A small sound classifier, trained from scratch.
Model: norm batchnorm, activation mish, depths [1, 1, 1], widths [192, 192, 192].
Data: trained on synthesized solo parts of chorales (CocoChorales), 39062 training examples, 27.9 epochs.
Rows from block 3, named by matrix and row number. Each number is 500 + 40 x the weight over the matrix's rms, rounded and kept within 0 to 999. All counts start at 0. Numbers have three digits each.
# weight_hh_l0: LSTM recurrent weights (gates i, f, g, o stacked) (model.rnn.0.rnn.weight_hh_l0, 1024x256), inputs 0-85
weight_hh_l0.224:509514535498467460490513518524482480471579504463523509426505468502479460511451503506520487555475540434561550512505534505483490541447460530443554443557537550527494490511548533519453507559474482465495531430472523461524476511474508529573517572488583568541530471
weight_hh_l0.225:475486520506475592517518424485476527516466534457546555472543521436523587487496503532520585494534611511518475451511402444506541460447508483491463511560488507474523502590560492481565444464469445484421514468470536464530563486484495462591535511504505497533532466
weight_hh_l0.226:517559492481513554484560490468523454568552444486498458517460481561544513494453535447467409454473448428492511540493403498467421535492529455459569538452506556502605466506512542430540451508494539607583561517566415607529523452542601449454476529529487497429425546
weight_hh_l0.227:439496492431556470514431429483495489553562498515436499517467538504504495562566521552414488484463483453531496452543501558562465528452510549421523497543457506514480462571492482457523508451608453451551493500448474465510512410476504437494448609581434570629417486
weight_hh_l0.228:517568544510481420454475470418492554544450543507487549423535545392534517451528491547515560492466466444417454479454427536458527546461482523428523572481526474545488480488495574514510521508518496523600489506527467482479444564485541534532498522493438536502526492
weight_hh_l0.229:543503524513482519515558532475491533507480522472403580544451508419503554539531579570521514539499509515567561523459498455447433437551399510458509466557467570470525506449432517539604534531578392459482597471481466439428411506488503564469511606504488462524482494
weight_hh_l0.230:452546499477571543571492442458477561435469438489502418485495462419498652491515455526397520587469440466498481533478415494567494544472553452480483556513503522476434525519477552543538527440526496489489509494466487470446507590497461572447528475498515508518536503
weight_hh_l0.231:490464459545413514506542539549547508511501518428519489503512538550532487516497553456472500481553498498498456482404487539431565551530551596501503457501413525483451517509513486440490505530511437484601532531478485545542584498519482496466527460568509505468515514
weight_hh_l0.232:466429559505587479536438445509498523450585494417521455555499508454469469423494501531469559472489464494551503517467529494420539444470460468436481494493555469505529498468490491517502497477462513548566523495512533474521523482567591537442573513495546535515446552
weight_hh_l0.233:445489478553434505467569522420557488466527469496513535522539516466524451456522473477479578464473509484510478491502512440501488455452492545487567505491506482597538489512540557401464441531454608505409493576520451518490531538530580531583524565512474482500477488
weight_hh_l0.234:519512500542425355435490503536479514441484491494580483520473506472600514516440494516485579502380490496508527551536542502541469555524478447474506474448524537495483473499561514507415527510479520551437554506513503508527442508490484516530472463517501517512444534
weight_hh_l0.235:449405509505478513467492475422499500511509430585501474514517514467489585507509503565509505489444554464483552468493519500519505446485507551573562553507507472520375478484556524563536573515457475476520539492511499494516510570531498480551521478509470537420481493
weight_hh_l0.236:509483426487493542589521488478402493521496480526541417489472496552522438479448478510452405520438498477526494507497493430481529491515472603596423437517535515588481495505441559465493471523545445405507451482403444475496450554555500541480459525498553531557479466
weight_hh_l0.237:509534478461534598517496559496445468529511498507479491527522481495512480560470514524445506578459465522454426521505513521533553471464445453550635409470499535586478471513520520474526518495467464471468483604568507472508517476467466484577505490500485554549458473
weight_hh_l0.238:526508506487489485446429532501531557481541507491479517544518536502520450453480483523443519558459556468498486570508502531520506594508424525535512467469450530531472548532508439413410537538487482500512518478520525494505538496478494494521493616554548533497458505
weight_hh_l0.239:498483476533449460562549538582523507511490579466518368486451569447480439511517491493512508499518518592488496459638511480564483552472533518518436482475525490434557546419460517549463523467516507492543482477545486456545554537476576501499522565510462475570535576
weight_hh_l0.240:502432539487536462553515471438447531501463480466481527534434489466530501492589512476512436480516495526477503412504485559528486505548522542544424530471510500533487523479443487591505560494480502431473501492599538520514558527511481442489585491518467455476488516
weight_hh_l0.241:496464510544484517532498449429455480528487467516536506473512548443560490489477559502468466472516487566512538547485466481459570475513550530579522506476520543531509491508545587485544518446529482474494509424493536530499440503479499513504498516494486582528478560
weight_hh_l0.242:501541454512529558421599484532553509448525506497481496582537517504474478484502587541602445497487482553406523513567480505544537452484483504458557516477478457435605473544469438541554506469523501532501525519510528476572542518453557487518446467552577493559583529
weight_hh_l0.243:508530584516545533534520466522429598483569482526522521498555521455560466559499544468400515529440568495526494487527487533609578499528461519500481501407543476491505498512566470559599507561478580548461475576563419488548553459499515474444535481481491566499474521
weight_hh_l0.244:489503515470421484481532559423563496561528533514558512520487514420529491466621482461461420444504428438462464411531552462518578440513480561508509488580431569480579405516468488455461436456517523439447543562534495580455564611516473492525497478452516555513480523
weight_hh_l0.245:525521483472524519504488441526427500461582523526434468509470487454496516479451477475541485583496540490471472494486515525444465508411464459548473450524381543477509550556431480406549483464553492532478432499512540563435493492476519403472464427461419463555433488
weight_hh_l0.246:507534487497443593510480539500450488531458509525493481447510562477478405578519552455435490470457492529482515563439532510493556434512497382536501467497519482552546493535526458541528539619493470475547422549501534397476597482523508515567532493446523481557481608
weight_hh_l0.247:602449533522530524464541482494458512487470544553531483535493438476529492522444457546548464426434406493478471508453480455516464485509467488459489493463501457507500479524498513529494570494478376504472391585528421579558489461456535498532519533423431446488497499
weight_hh_l0.248:440563491548482570449472482487484515508507494430516477496521491440559571457452523457455580504438518512467501596500504499503428441490507527501505487534472491545447488500473541553526542481469473564455447475536532493481392518521567509576518450433583459500535572
weight_hh_l0.249:526509470475501461496530536456519505476559448556455442532506463437523552435434494527515472462415558540486523500460545563531486509413445568528500546477559455543508551555463536526530521492526518443479492571567513518555561510560516396466509490464514497481446452
weight_hh_l0.250:465520491477471521493513510579440497504537524449537511578456483453520439476531534518544520458471496521441489463415495508467584462462483497471424547455509493562517554488491465522523555577536540478509461517451546554490543540486572427525462452493515494525533520
weight_hh_l0.251:477550423523513447546482494470463460542510391510491573583531501562517543540449474515451478504500580487523510435540501474485556471577472527559513443526538475535483537503471541457507465534481544498506516508519500489486508499511471526461511443494464554487495561
weight_hh_l0.252:479547486555450485489494507478438550557536521473475486487477488537590511546535621466422587494466569501462468548488441457522581466465507526481457532598543589559574529521546532445470539558396507415584505458507582446426532470444526449487494506487488451500516574
weight_hh_l0.253:514474504488523600439512549528503504539487564488542452523466468465586572502504537456564597519523449508512534482508543554512506483515504514471517481528566529576471425509373485505506473462529517486505459509503532515474486514598457497468478488498544556421539447
weight_hh_l0.254:490542533500438487533444545510441552487544453512537513471529446483404486468488540524456507496581576463450482509502489547487466589549526457403582539451617496452491497537460515536500461531544520459550496467564457468474464578550578536561499565479504505540483521
weight_hh_l0.255:460507458516465518485431524531528528498589509509499498515536475469525524406495473510446552516530565439528542524571488521525551518496442561533500501454529574592584486511478492403435472537528439512485466543554476478445545484475428589553449538469486544430474562
weight_hh_l0.256:552488504487470409512470521548397514415488528468500500484469454522451546473551418414522426521430518494486529509457524565583513440543462481543498488415579493526542562488498497511458428551536524508519528464475507514516477497516477563452412562541501524475572528
weight_hh_l0.257:496497478538501442539465563482515479436514465478470551485453552460536584520472472435417540473441518476493507473495573510604472462509461532473497415430512538593535583501554476477460454477519605492545493501546534471499421556505547484455511546486525489540497492
weight_hh_l0.258:463552536493434534434493480537555540482459528495498502500462564532535528472504541567437556540502540515501433518464466584488479538512436463494509529494460527527503588564555512457469460530402511535483501539472564432539425455505440533470480466491564529459446534
weight_hh_l0.259:573513533510493485499506558488438539544525499475525587509477534494542475526522503446490486489512521507463535497506531463483553442534466497532514520468429478488473575501515528417560537483538490476477503481542542492496445453552444531441494594493480509480550481
weight_hh_l0.260:515511437499486437449474467512443442478480549554593477454553483513447534532527572445487461479522493516470437507593458502531562513494562405476509401512595534479465521535448482557554509500466471457488490441475540507492503557501567537445534458557449501538467566
weight_hh_l0.261:478536494575507508441502483483452507475511476511431470589533505552588529483452567455567437487463460471449481459468507449521405543581582421484486428560514550442444529480508493484466519538480464486533539555516462483531505475535499406470420492427447504486490424
weight_hh_l0.262:473478477519526549484476510507469549492511391538527575527435453537499449552459562496453554555460550529514461494499485525438475563440458568536498476503494494492491501506529525431457449511518498430501396561534571554531505441460518484582501484498492563559394485
weight_hh_l0.263:470526517492457547452451513563509509535530503513477524579495474535516464456476544513453496478517483485438525497518511523499516493471482434511499503489576553545513468504517494527493447520517536437555469454505575449514525467454534483504511466548434456477482523
weight_hh_l0.264:518465548571579493514454603522419588490544523492544467485537502499488536426419440521558574525507410600488586557579480611494510494495499481513448440466486522548488511486524478477474498540501520440481536414553484495528474561508450467571463485469512495492503589
weight_hh_l0.265:477578365543526456501534524492505433549558602521503473503586506530563510506509560522524499510525521495458452479515516528467481504455466478533489456466502517372510485555512490478465511533588492483512554559505432513576494524545492461517471589511451554478464522
weight_hh_l0.266:400501558529481572541478566456465548503496504499596506455500531505461538511481460558528437389507520566536503546490505516507478498545476415492468452495517500482605484535548505507489504551466531516415484524505489578573561572464507483506501449428532481490418536
weight_hh_l0.267:520474511456501451469496492507583515558514497446500526409388544523507512471514471543505510521438521540483539463505464494463401582506477501461414491443612537480450534509528529519472556531523503489575546480473440483505564508523475474547498447532537600518561470
weight_hh_l0.268:472504489536511450551456490494407509482522475535521515417472513480436482452467523480554532516534419444513535471406491444519485502496532523558499524481470447467560523484457475487531501505504473556502457503386508485493523522513479478459541491487434466506534476
weight_hh_l0.269:535494508432569445477429504438468469507510543473501504449504509488485525471506467473561454475405482496474411537474527538517465560520448536540460434520515488570489436600499519486533535463479520496547511549523490518426461446460463501559522402455456557507451466
weight_hh_l0.270:469593516507399465529467535516514469514483513483462514458448459539434546562460583423533475533482489506498493501539497511515531520486528431549520488424516503577495478519445480448392478517454507436500496466470473546499427490563486539560446541472518535452553511
weight_hh_l0.271:522511456549475546503452463439478465514529501496437474482525486527474511484453596499495528498461514532506462511513507489446500499562471496477558439497487501512427468540422490470527481522505447531472547435505543576478509471516496448510487533493496542512502475
weight_hh_l0.272:554473546517487480501474558495507570495591525483501443469466500477406525551556424493533491547486446650448464488453506521590415510543536489538556446447553468497545518477474467551502581462496532494446460541506543482507500469467441506489569401448477467529455504
weight_hh_l0.273:420437501550533500523547498489458522544545413486407544519518466467430447489516489522497447534541474411523526471519548537501517488573472490510519511469505546505540468596459533544492471521521550589463529485408456435488437424505456514480487484527512432467438421
weight_hh_l0.274:447461521491541440500538515589543508536500536429478533500507480516510513459500441455467486493519448438458471416546456514500420491506480460452400443426526545463448522457561497530542445471449563499463479572513553402463479555450432512486542509439532515449614501
weight_hh_l0.275:476486546515552442505498585511460523551503536433519494457453514525469552486484454491552540581445446508535524427506564575526448567516467412526431432514456471507504537497560483472457468526559454509408424515557483514520470518499502571434493464523504472432501517
weight_hh_l0.276:470472439540565451506435530508525553465527497450478446455519528479513510505470522501605481472508492551481453498557468527511495512554428482525492456468514465516483521528544430486371494428595572426597449491534553525501508593505575477512445452473429488481471508
weight_hh_l0.277:589521557506514501553462552537528519485536502487475587507480572498549502430442430496538498451461515564466557461579469439509582440495449546492492548514522495506494493507483475568532519469564465530483456547454591484432475537477478492531527470470478546460483526
weight_hh_l0.278:486472535523570451465455462459441461508538406521491464513443553522488502499502497532543562559502475466554478527473553482499521451498419508509457562498515453598509549520511525493539512522531482456431473524577553543470496492436442481521536442489466479541457538
weight_hh_l0.279:503455429481506513517500518546461553508555452572488574500483519578447515468492441500490478463517471535470527455531513522498505560559436462509503483481470488533499495515479547543476507537535557501417536542533602431578500503483512525558456486475464483481574504
weight_hh_l0.280:492452440510613532464508534458431464465540505541476497406543546424467511494415401442584494471507480528520478513456502556531512410509489511531419402450500467565482514498531462509482577453516543517539479542524445481480472543481577541481491506495548470409511480
weight_hh_l0.281:458502524423462448534502511576431590586472504523500526499512467496509480512462435488487543455402460536509523459485579509497486543478525481436431460473577430551482555508568541532470514504437603466525490569527513395405504474523579500559425416609498487473492523
weight_hh_l0.282:536542497489505481513501554519501532409523486478459494493444551475481529471514493527550525436606517493482506448502516483495543522559485469542483511491428478452465431519513531591503565482473475504548453443529486448523515443472470489570551509529515526438464541
weight_hh_l0.283:524461514552409504484474488525551480491503595481568566552510398513521502436476528507455448549508459450528529530457512427482537512455480468489566512493545542539486530457492499487543524543468568423462517451514418522513513558509456467485561472512439524503524568
weight_hh_l0.284:459494576528541549493526522483474543525469484460486553521503562505492512477501483552396522474473485481475378526508518534543452583530512526429501482486486458499482459453506556555529448446527524494467504570478509484529455513443549547488447438520561444463452520
weight_hh_l0.285:566555577525514536394495463528411467514526499467496429477473498412505520465457568576460591456438529418553465563498439511525462523438586560499510541497477554551489533492508459458494486516504498479491507545495500492498468509498492392532552525466492476536457472
weight_hh_l0.286:472542558536539555534532522525454570468427473517478478486487517462574515470493474461489533560462537500579489554447594405464517532454515542530446509453454464439447559482515544482406493513501500543497514588519529508488458550509528505513512578490448474446506489
weight_hh_l0.287:497556544475527502519427496487552515519516502450543549485492440492505513414566494499524489476568482484472532456554557477448470563461544550515476404473461535430477538484463566482495501522478475521507450451518548525500526429437447565594520433476482432424547519
weight_hh_l0.288:558526524494475505471486498562587539462514538558482501496563557552487507473521489510509448529456449464478474474479552514551442564500494445538520545492481543558541477420538517494557501514464515504479494588494491455512546517492516559525594521498465541504514521
weight_hh_l0.289:492562606513503560547447419527515474588479479512465459530520639473501407510408452423612508573453574517541526474476493522504463496485480441517510498512554564422492467521476435403594550494479530491476536496492450475484509531473506467546613428527488499566467498
weight_hh_l0.290:434511520433529526506435433615474371491417454486549530536500613481476516489456495514549507533466494512497437527493470482437534525419491508436565540475518410502462566499509488483515475567540456541526467508459489456407478565539454474520494450515530563491507536
weight_hh_l0.291:521454523503501479474539499518475560518410565440502541507436518539489493491506546556422481451557543473521553545556501491531481486488523509492504457444558494512471479483466515489533464529428546495400502461556531393495491491496468560536409561438518561441496503
weight_hh_l0.292:567443485538509426534480495523547546550477501460537568476475529449584483469482573556472526533447422500519486491532570536507456526476457436465476516475508534461525469505555588550522583505532544464429444506521518472515449502482528497560486529474443516471492492
weight_hh_l0.293:515549499540507593531536521570538438536563537497519539495522491492515480469515626516466524503454557474535531436450557471472499530503480503470500485504448415515469560555515424423531505539521517492568479550435532473461596530495478453480460498491495537498429541
weight_hh_l0.294:468470452540489520525493438481517471456517489409510530448414474405431487512536486525555539456484455548497564475482565507504467456563489522520599438464539573488472525544462510444480465498504462506409467506438554512512401456494536504467476499545514419415499466
weight_hh_l0.295:439469472463510501503539472490525503497487554525545548529505506447471522470556505541449514517522439446530472467516465458467489486495573509488494508542473600520497531509539478542552488450490529490537528473523509506545420567508545489460529450504489476505525492