From a checkpoint of a small sound classifier.
Model: 3.54M parameters, log mel input, arch crnn, norm batchnorm, activation mish, depths [1, 1, 1], widths [192, 192, 192], rnn lstm.
Data: trained on synthesized solo parts of chorales (CocoChorales), 39062 training examples, 27.9 epochs.
Rows from block 4, named by matrix and row number. Each number is 128 + 24 x the weight over the matrix's rms, rounded and kept within 0 to 255. All counts start at 0. Numbers have three digits each.
# weight_hh_l0: LSTM recurrent weights (gates i, f, g, o stacked) (model.rnn.1.rnn.weight_hh_l0, 1024x256), inputs 185-221
weight_hh_l0.214:096132128144126134148166167074119128141162148108137117150140104144178111118117099155135111122111136131127106127
weight_hh_l0.215:068129118146111115169150093131145138112129098097109112114125133103084138118184134139134118110134111118102150132
weight_hh_l0.216:136123121127093094139071151107147136138069107106082110103132115155115166111192142110126125111174119126148168088
weight_hh_l0.217:102114095133139099161133169123134105162081128120110124103120094130152098097138170152141116134106086162136112178
weight_hh_l0.218:096119140100108125143100150108128177129143111108102124081153132127157147107135091132147121115087148116166131155
weight_hh_l0.219:133159134135156080107088136086113115135158111165131131134121117140152122106157093112081122149106128129131180124
weight_hh_l0.220:113133147074141099120097140118107153118129160141126116134151170153145104163088163144131120133124102116090127111
weight_hh_l0.221:127156121128136103128105155122125158150132126135111141147101107133144159126131108128175105129057140146135200138
weight_hh_l0.222:150138095166076115117104055159111134141161115136131176147164162172156095112133121137140159147085052157174152131
weight_hh_l0.223:100113130126123128153150146122117140118137140091119150186120138124150124138080161137131108152148078163152080142
weight_hh_l0.224:111127143092101137161149146128136157151151110128123090124131111138158158125124110098110116162124115110152100125
weight_hh_l0.225:105127135158153110111110165133145123135133130154143129108122116180140080093171143112119121144137153145110113156
weight_hh_l0.226:134119080115124156120092137122165126124158128135168120119121135128125131126080139154142095095121100111123104088
weight_hh_l0.227:109141111100160154052090083120109161128166117169120101131078155151096096122115122123125141161143106109133107132
weight_hh_l0.228:158129142115145102077083144114141120144090117135155147164171110117126170154102117126141111107104136144101123127
weight_hh_l0.229:148135160156118122146121149117144096153139139121132138106110107178123157114132135125116145123125123174120097120
weight_hh_l0.230:075139109140116146116120110136128111208151124148167147157153127121147099122124121138124158125132147135136117121
weight_hh_l0.231:114149143124109160154109117081106157118149132131162112129166088150129148115170140158115146093156108129157161152
weight_hh_l0.232:172143122137075117114122151082162153129091096169126133159087161118135116089160117129130112150146126118135115138
weight_hh_l0.233:132163144091139113155105143154150153126141152148138091139122125112160112077106156103155097136121091154145145117
weight_hh_l0.234:124122135142138046114146104130143162095101154072125111146116110103118119141156097120163136105165151118125105119
weight_hh_l0.235:158140144103115088112116055180128143120139108135101173147111109061147138127131132170134086097133088138101119128
weight_hh_l0.236:084132173127147121148140177091125080138140113152124118144105088126106103115129099118084125153115099124145143124
weight_hh_l0.237:148114167087103140081143139130137142107141134126116127127121117128136113153107140130139145082114133126141173131
weight_hh_l0.238:106134078127137095093212113117119137156089147181140168163093102168142151152117128082143088128101098151139150090
weight_hh_l0.239:141143115141151101145093077113170131121118121125177156091145103130131144124145059110125131191138122151094110157
weight_hh_l0.240:176122139135122133144146113149115084092123104138115083163120124080099109133133164130143144115109140142143147164
weight_hh_l0.241:134111130150140135169138101154152123138121128147114125142168120116147139104117156153134114127114081139165117092
weight_hh_l0.242:133110144118110143184125139119185116148108104122169108148140115104168122131136090168113099141129128124100112121
weight_hh_l0.243:144147085096076119089140129096133149110104108135091143120101120139144145163151125113114149121126176180095150122
weight_hh_l0.244:113153162115159154104147117129088176116162157094092143136128099128077116130150108173116091154139143156124105122
weight_hh_l0.245:089094178133126141177095104151129157173150142150092093105113116138110105144152144111110110099131136127092139145
weight_hh_l0.246:160140132101106145165099119129180173120170134116117162183142124142160117063198155169123117140150157107090079139
weight_hh_l0.247:148123166133142106096122130128104149119120101112118110146121136097118093145134145132112100079131109184161112109
weight_hh_l0.248:106146139158094149118151118157117133113140141120125134108096114121125147135134161112144117170081146138144124164
weight_hh_l0.249:111142154106068169165094131083142156116131148086097080139151121173124129110098107170136124152115124139132131111
weight_hh_l0.250:115115154156114154107117119183131104137096156151146116137149147146162118123080134151172121161147131136154121121
weight_hh_l0.251:107125123103127106128135111076127100132159123166138129140124126125138182141115117169168107086104133120115125116
weight_hh_l0.252:110129138136127118154085150124162115114152115114101102123141194155139122120169148137138136147131136111135135165
weight_hh_l0.253:159131130125147107128078142137113123131150097128107085132161114131176125104119147140175078125128153094115085127
weight_hh_l0.254:086120098133137142134158147087153143165155079171096144147135162135124141149130090158164119087128112115142158135
weight_hh_l0.255:133126125136120135117082130179116161134098166113126165122141143105133098151112111112160135124130145130105173140
weight_hh_l0.256:093138128145125162121137103138163182155126078107095141100140149125155116129154113103106095138114117178112097132
weight_hh_l0.257:163119095131136132116122142125132136100129151144149086130084134133109134115090168151148120065104139119124108116
weight_hh_l0.258:087101125096128126144167167127156165179121122104148155155113157109043147138110130161088144067159111173103094120
weight_hh_l0.259:138125081112097135122136099165149133135100127129121104147097098144109126158109132133126080123111162091135138104
weight_hh_l0.260:129156102095146169131146090089198131092140153108088127123136105122198131132113149110142109094183104134143125154
weight_hh_l0.261:142139134152157165158155154105127107130145080155110158131116114163113111146156185175183118133123113162094117138
weight_hh_l0.262:116132129112107124121082123146086121153120157151095155112123136115133127113102138143140151155115125124118108088
weight_hh_l0.263:090117107116088152163115110180108124099137162099127108125147134122080155086163147207108141168128167158117126160
weight_hh_l0.264:099109146126138117134106142133096131134174137085127133184138132078128159203100155089143148126098130136134144115
weight_hh_l0.265:146154144161147113126138137108153141102143129188122165094089088089142121109122127135141121168150147101092127144
weight_hh_l0.266:145156094121128117114160082079140118079094120172075105124139126136078129150162062136153105144145131107126121113
weight_hh_l0.267:148115131114115134155124146136111138141134099137123128126116163168146127181161171167129136111114105172131095147
weight_hh_l0.268:143122117147165115164086111141133120157112178120104121114115142103156137174092114131164159117107162163121163152
weight_hh_l0.269:132146136175165116157166088113099121140154161151160109130112142141109113114115114112071141179086129116109145128
weight_hh_l0.270:139131126125160102161131125118113145119093120127145061131112121134045111130120132142129149108111133142140139165
weight_hh_l0.271:178148123136103140175087125103110101090136183110144159146104116091183112090101150133153139164150141064134125150
weight_hh_l0.272:125117170157146149077097118166119118107097126149167123116091131075150125115111137107121151158177149102158125132
weight_hh_l0.273:091123134142100119103136142102119118116089121116171082148130121134197094139140128139161104118159112141118114110
weight_hh_l0.274:112155134083154100092119125123172121123120123178126095124136104111132141130146133129148107111121128151118119128
weight_hh_l0.275:186148137105152168138141151117136112090120120088127104121120103151126156120111111100110156150080138149099098108
weight_hh_l0.276:136104161115120151122142155107115075174105153136098132160164146117140145147139144124105140126134122125084126150
weight_hh_l0.277:172175128110106131106156110132131160177085161136156154136155118112130113103120130157119157130118125142151089092
weight_hh_l0.278:149142126068141137136121115148153152131107128167122145140135138158115120149152156111118109173159102118070122127
weight_hh_l0.279:125111134164163176177124116129101148108097108176175128082155126107156101085153174158113105118080124121098132096
weight_hh_l0.280:105158120104161128134103167121111101125082111095140105167162182120061165113118137115131102154145133103112130120
weight_hh_l0.281:120135142150070161121115101095133128103115170131140129131170087126167122137120137118149127142129155131160124124
weight_hh_l0.282:117149124160172094143160109082146141136109077118134145135146121144152111151141119131137155116126072149161108097
weight_hh_l0.283:124135091124111110159147145152088139124141144155113122110115163154141108166098115118111131127127120072138135110
weight_hh_l0.284:095117111129130115132134106125083117137128151110154162138130117084106150127092164075121122139101160163111200146
weight_hh_l0.285:106167106067089153091128132125120137122134126081110107131121108147153103121123149131154121147112095101098128141
weight_hh_l0.286:127143132173110116101156138138104128128122167114124113092077106158062105063135155152098134134116159114149124143
weight_hh_l0.287:101101094086159158097125082132118120122083094086132140133115113114120137121158134149071112117132114101142140135
weight_hh_l0.288:144139153142124141114142097134142130128132144139165146141140150135154149124097122165128140143116088137103152164
weight_hh_l0.289:108164156137167144149148113160115125107141157123132146170142140120112120123085154138111118120127105125106139132
weight_hh_l0.290:179155131084139118130129097102079158150138095136150150107164064115129130092172107160100132084086140119143098145
weight_hh_l0.291:133171149123110156135170135085143131122120106126114110105134137102166125113145153091157118117133128119149138105
weight_hh_l0.292:126144087156116109152124152113127121157118107139085097134155097118073099138149146092129119148123097156105151170
weight_hh_l0.293:122134111125088130132101102109113164137162134100123140127132134147161131123119138139074125115132128120137133162
weight_hh_l0.294:068136148154145106119132132132091137116102137134137171065144100173125101113139120172147112161145113138134142123
weight_hh_l0.295:131093130151102165122139136143156120134117134126144160159133108108177102193125128116130093127096116110141136165
weight_hh_l0.296:152118116131119196106128127148104113072149097087175119129142114173082161097113129181099077162130123138113136134
weight_hh_l0.297:134127107140100119127135168099155165104165137134108155137119117129106148150097142165151125172155115131116175112
weight_hh_l0.298:148156163132124167105097087128107152127136094127116127111098112092139121127178153121173151100108123151130128125
weight_hh_l0.299:108144166116160124103095118102079124124097133181116127141077142079140126132142117152126112178133078126149147133
weight_hh_l0.300:162109156095134105130126127126116123153110117102140095121167083146130104128083106138136119118103154091149117132
weight_hh_l0.301:137143113107133120147141162058146176118115114110098114096131085113135092116156107114106161089125135131145124111
weight_hh_l0.302:082131118161109132163077077154119113132109165127166146118130135100086153131144159140091127168119098106115166073
weight_hh_l0.303:127118115160140136113145126110120127154145123125083147121153100103118101131131112087145125100150131136120107144
weight_hh_l0.304:122132109094130103140054131130142117126117155163153155166113109126081111131126128159120116090147156114114111156
weight_hh_l0.305:158145063151114097108122134077135125124184162126119105141118112122132114123113131088103115139090125118157090140
weight_hh_l0.306:129124148085117146130158103126133095109119145091157133092132141163099130102177145102084127133121149114111148171
weight_hh_l0.307:109135139141121120137095101127117124100108184164145137150085123131104098152129147115132170112121164154115152118
weight_hh_l0.308:141149101087115132173109158111123136094115146162146149139097125121123099093107164118118167115114111104135126132
weight_hh_l0.309:151093148091144181127144113153100073123102126156102164152111129101163084189127121195159144127093115120116119098
weight_hh_l0.310:087118151183145129145117177123066140132146140110133191123148105123161106145144097151117121134127134141110124122
weight_hh_l0.311:166153137181135135138119143117160133157131118175127105095106151145088150132136115136132122138134147142087138153
weight_hh_l0.312:120135144127122141128170085143137198134110118094090177165100150132115138165132092177119120098092135192091142083
weight_hh_l0.313:126118101086121135116158106156120124127104127133139196116067131120159140155134124167154143136113088085113160140
weight_hh_l0.314:108143115139096151138093123105155158160154139142161137149138122115148111106162172129077155150095154114124091150
weight_hh_l0.315:112121117121098101094113100124142160120110096130130113148119139092158158147146120126147112107070126162127120147
weight_hh_l0.316:116116157125113114142141150114150116113173153113139150123079130087127171088117099132148143140169112140110109138
weight_hh_l0.317:110121115107155117095122150105099111139158089133130119130135124113152111115132127076145133104138133120188194169
weight_hh_l0.318:144092124073094125085100117145134159106138169136125126121096129158155160093120134130169155103116108149122174117
weight_hh_l0.319:155115108141107142099156064126120074108149133102079107196142100159119110145075127141140117107095132129114128144
weight_hh_l0.320:087137133147137152086179109144120200138105137126109131166120095149170153130142150114146077090125096153126113126
weight_hh_l0.321:107156150132144127101145174132100097148177126093129120113118092140169095125136134120180136142102129137178162099
weight_hh_l0.322:160058130114127133171112122126079106126094085112156113136134127111155119125127063111151154125149182126110093124
weight_hh_l0.323:107106112143149147139140135124126124135105128145138113104102106131096118100144111186189091158134162150113140128
weight_hh_l0.324:097131103079122178147115142112171105108105126089098147162130132163168168152075191121149108097129111121153157153
weight_hh_l0.325:074117140106139134110151117132061156135092114148113127126132142139137106154137164123158116116130159122171145168
weight_hh_l0.326:143134101134125142146168110096150086134092156177130128158139108128127099093117116151118108129137133102136121140
weight_hh_l0.327:087137117138128141105138125121107158120095085138151148146162097166126096135118121090121130102138118128155108109
weight_hh_l0.328:111126131111135116125116180134144204170102156149103170137093124089142063141100181134133151103147177140118079106
weight_hh_l0.329:148159118133100179085181121153107122102106094153120111152097142099137135134131129128066149129111121146132126126
weight_hh_l0.330:125117181077100172147162155147131149073157088131134078134130094131138113109133145150158151082104167129112137102
weight_hh_l0.331:113146103134145140131112186155133110139158149160187142157104127084137099118127157146117152127099126160080101122
weight_hh_l0.332:144125134134168115129131101141153144113108122103159120120134133123135118106111171144118151146134169147115133133
weight_hh_l0.333:108115095127081175130112115110121113102138128094127147152120131157143134103157103128099120146170145094112144137
weight_hh_l0.334:101133137144120100132125150132147146068128146144180095108132109165128137157106125148117122100151127113137097117
weight_hh_l0.335:139159130136126137154154154108154160144122160108162102144163117104158128134156158151137157129096132148125100129
weight_hh_l0.336:126139137174107121191114191118146141093140103138150130107141106131115115097125129158151125133133145133136146150
weight_hh_l0.337:149136106122144139147088160162152170129134117134111113159113101189122091114094095129151151168154102115132162156
weight_hh_l0.338:156143106144110141184130117171132104095183127161140145125126156148136106084131133146129105116093132107142130172
weight_hh_l0.339:131135103099137152103148157126165177095108168136106144137097162146109114105129156140120110120149171106101126137
weight_hh_l0.340:110179126110129106097123121147118128183163151140119116106148107157128126127112063149093087125092160138140120144
weight_hh_l0.341:137083156113125129172149147121088101121130100141086139095093137116121142096141158143118152139127138106133120110
weight_hh_l0.342:123139116144080163134137155110157096132155140141108106156165083105172040140094151179109128089136139074118120137
weight_hh_l0.343:147107112130189108130138147135138164086108152127109121116104107134148173096129121149113132154094132115070146157
weight_hh_l0.344:118112132070084148157163164126083143148103118115162110127135121137145158098175087192127118164148123088102116171
weight_hh_l0.345:113163169117120158138138144081108162076131130105154129122094142108147083129161107119121110125155129179120165143
weight_hh_l0.346:112110124118106132116140153140112121143079153179104143116112072129137079187159129159140130140148089106126098150
weight_hh_l0.347:109128145108137179128168128143150139074143138119100136131148129099170135092161129150075105106123137113128129112
weight_hh_l0.348:135160127104183155141122147157098138159170139127152087120100109138111115160128116131159105129189124115121119111
weight_hh_l0.349:116121099143129125091143144136158063142156115128158100095146142152125099076128102115157138108109099120115130112
weight_hh_l0.350:139136138107144123102144103107119139107190136126116118168134089180149086125131130124115129120166117146117095115
weight_hh_l0.351:180095129097116105119113127164090117064091143139152140072161105152144168117112130140119140147135118121137114086
weight_hh_l0.352:160117116160098136134132112096094158082128117105130098128105172133127180111130092172129085144110115121168181121
weight_hh_l0.353:072135092148138116140089152137134116088077099112119128160139111114147134123148120149086124132118173126135114151
weight_hh_l0.354:120105102129138118106137104109087126159148145111141131131135155130127147132152103127116105114115164173136106118
weight_hh_l0.355:090114155126126152075159146141117132126121087147120136136143128143109108104095106153104137132084175121110095134
weight_hh_l0.356:137109118087106111142119103123119131112140133145143116144102105094136122169089120141136119152133114096111116146
weight_hh_l0.357:117133139161080126135084141124144140109124130080164114167158134088075123102117169134111113121132124103099118116
weight_hh_l0.358:131124111108100122149160136118142150135129148118165124131108115140137114140120135119084150143127100105111103112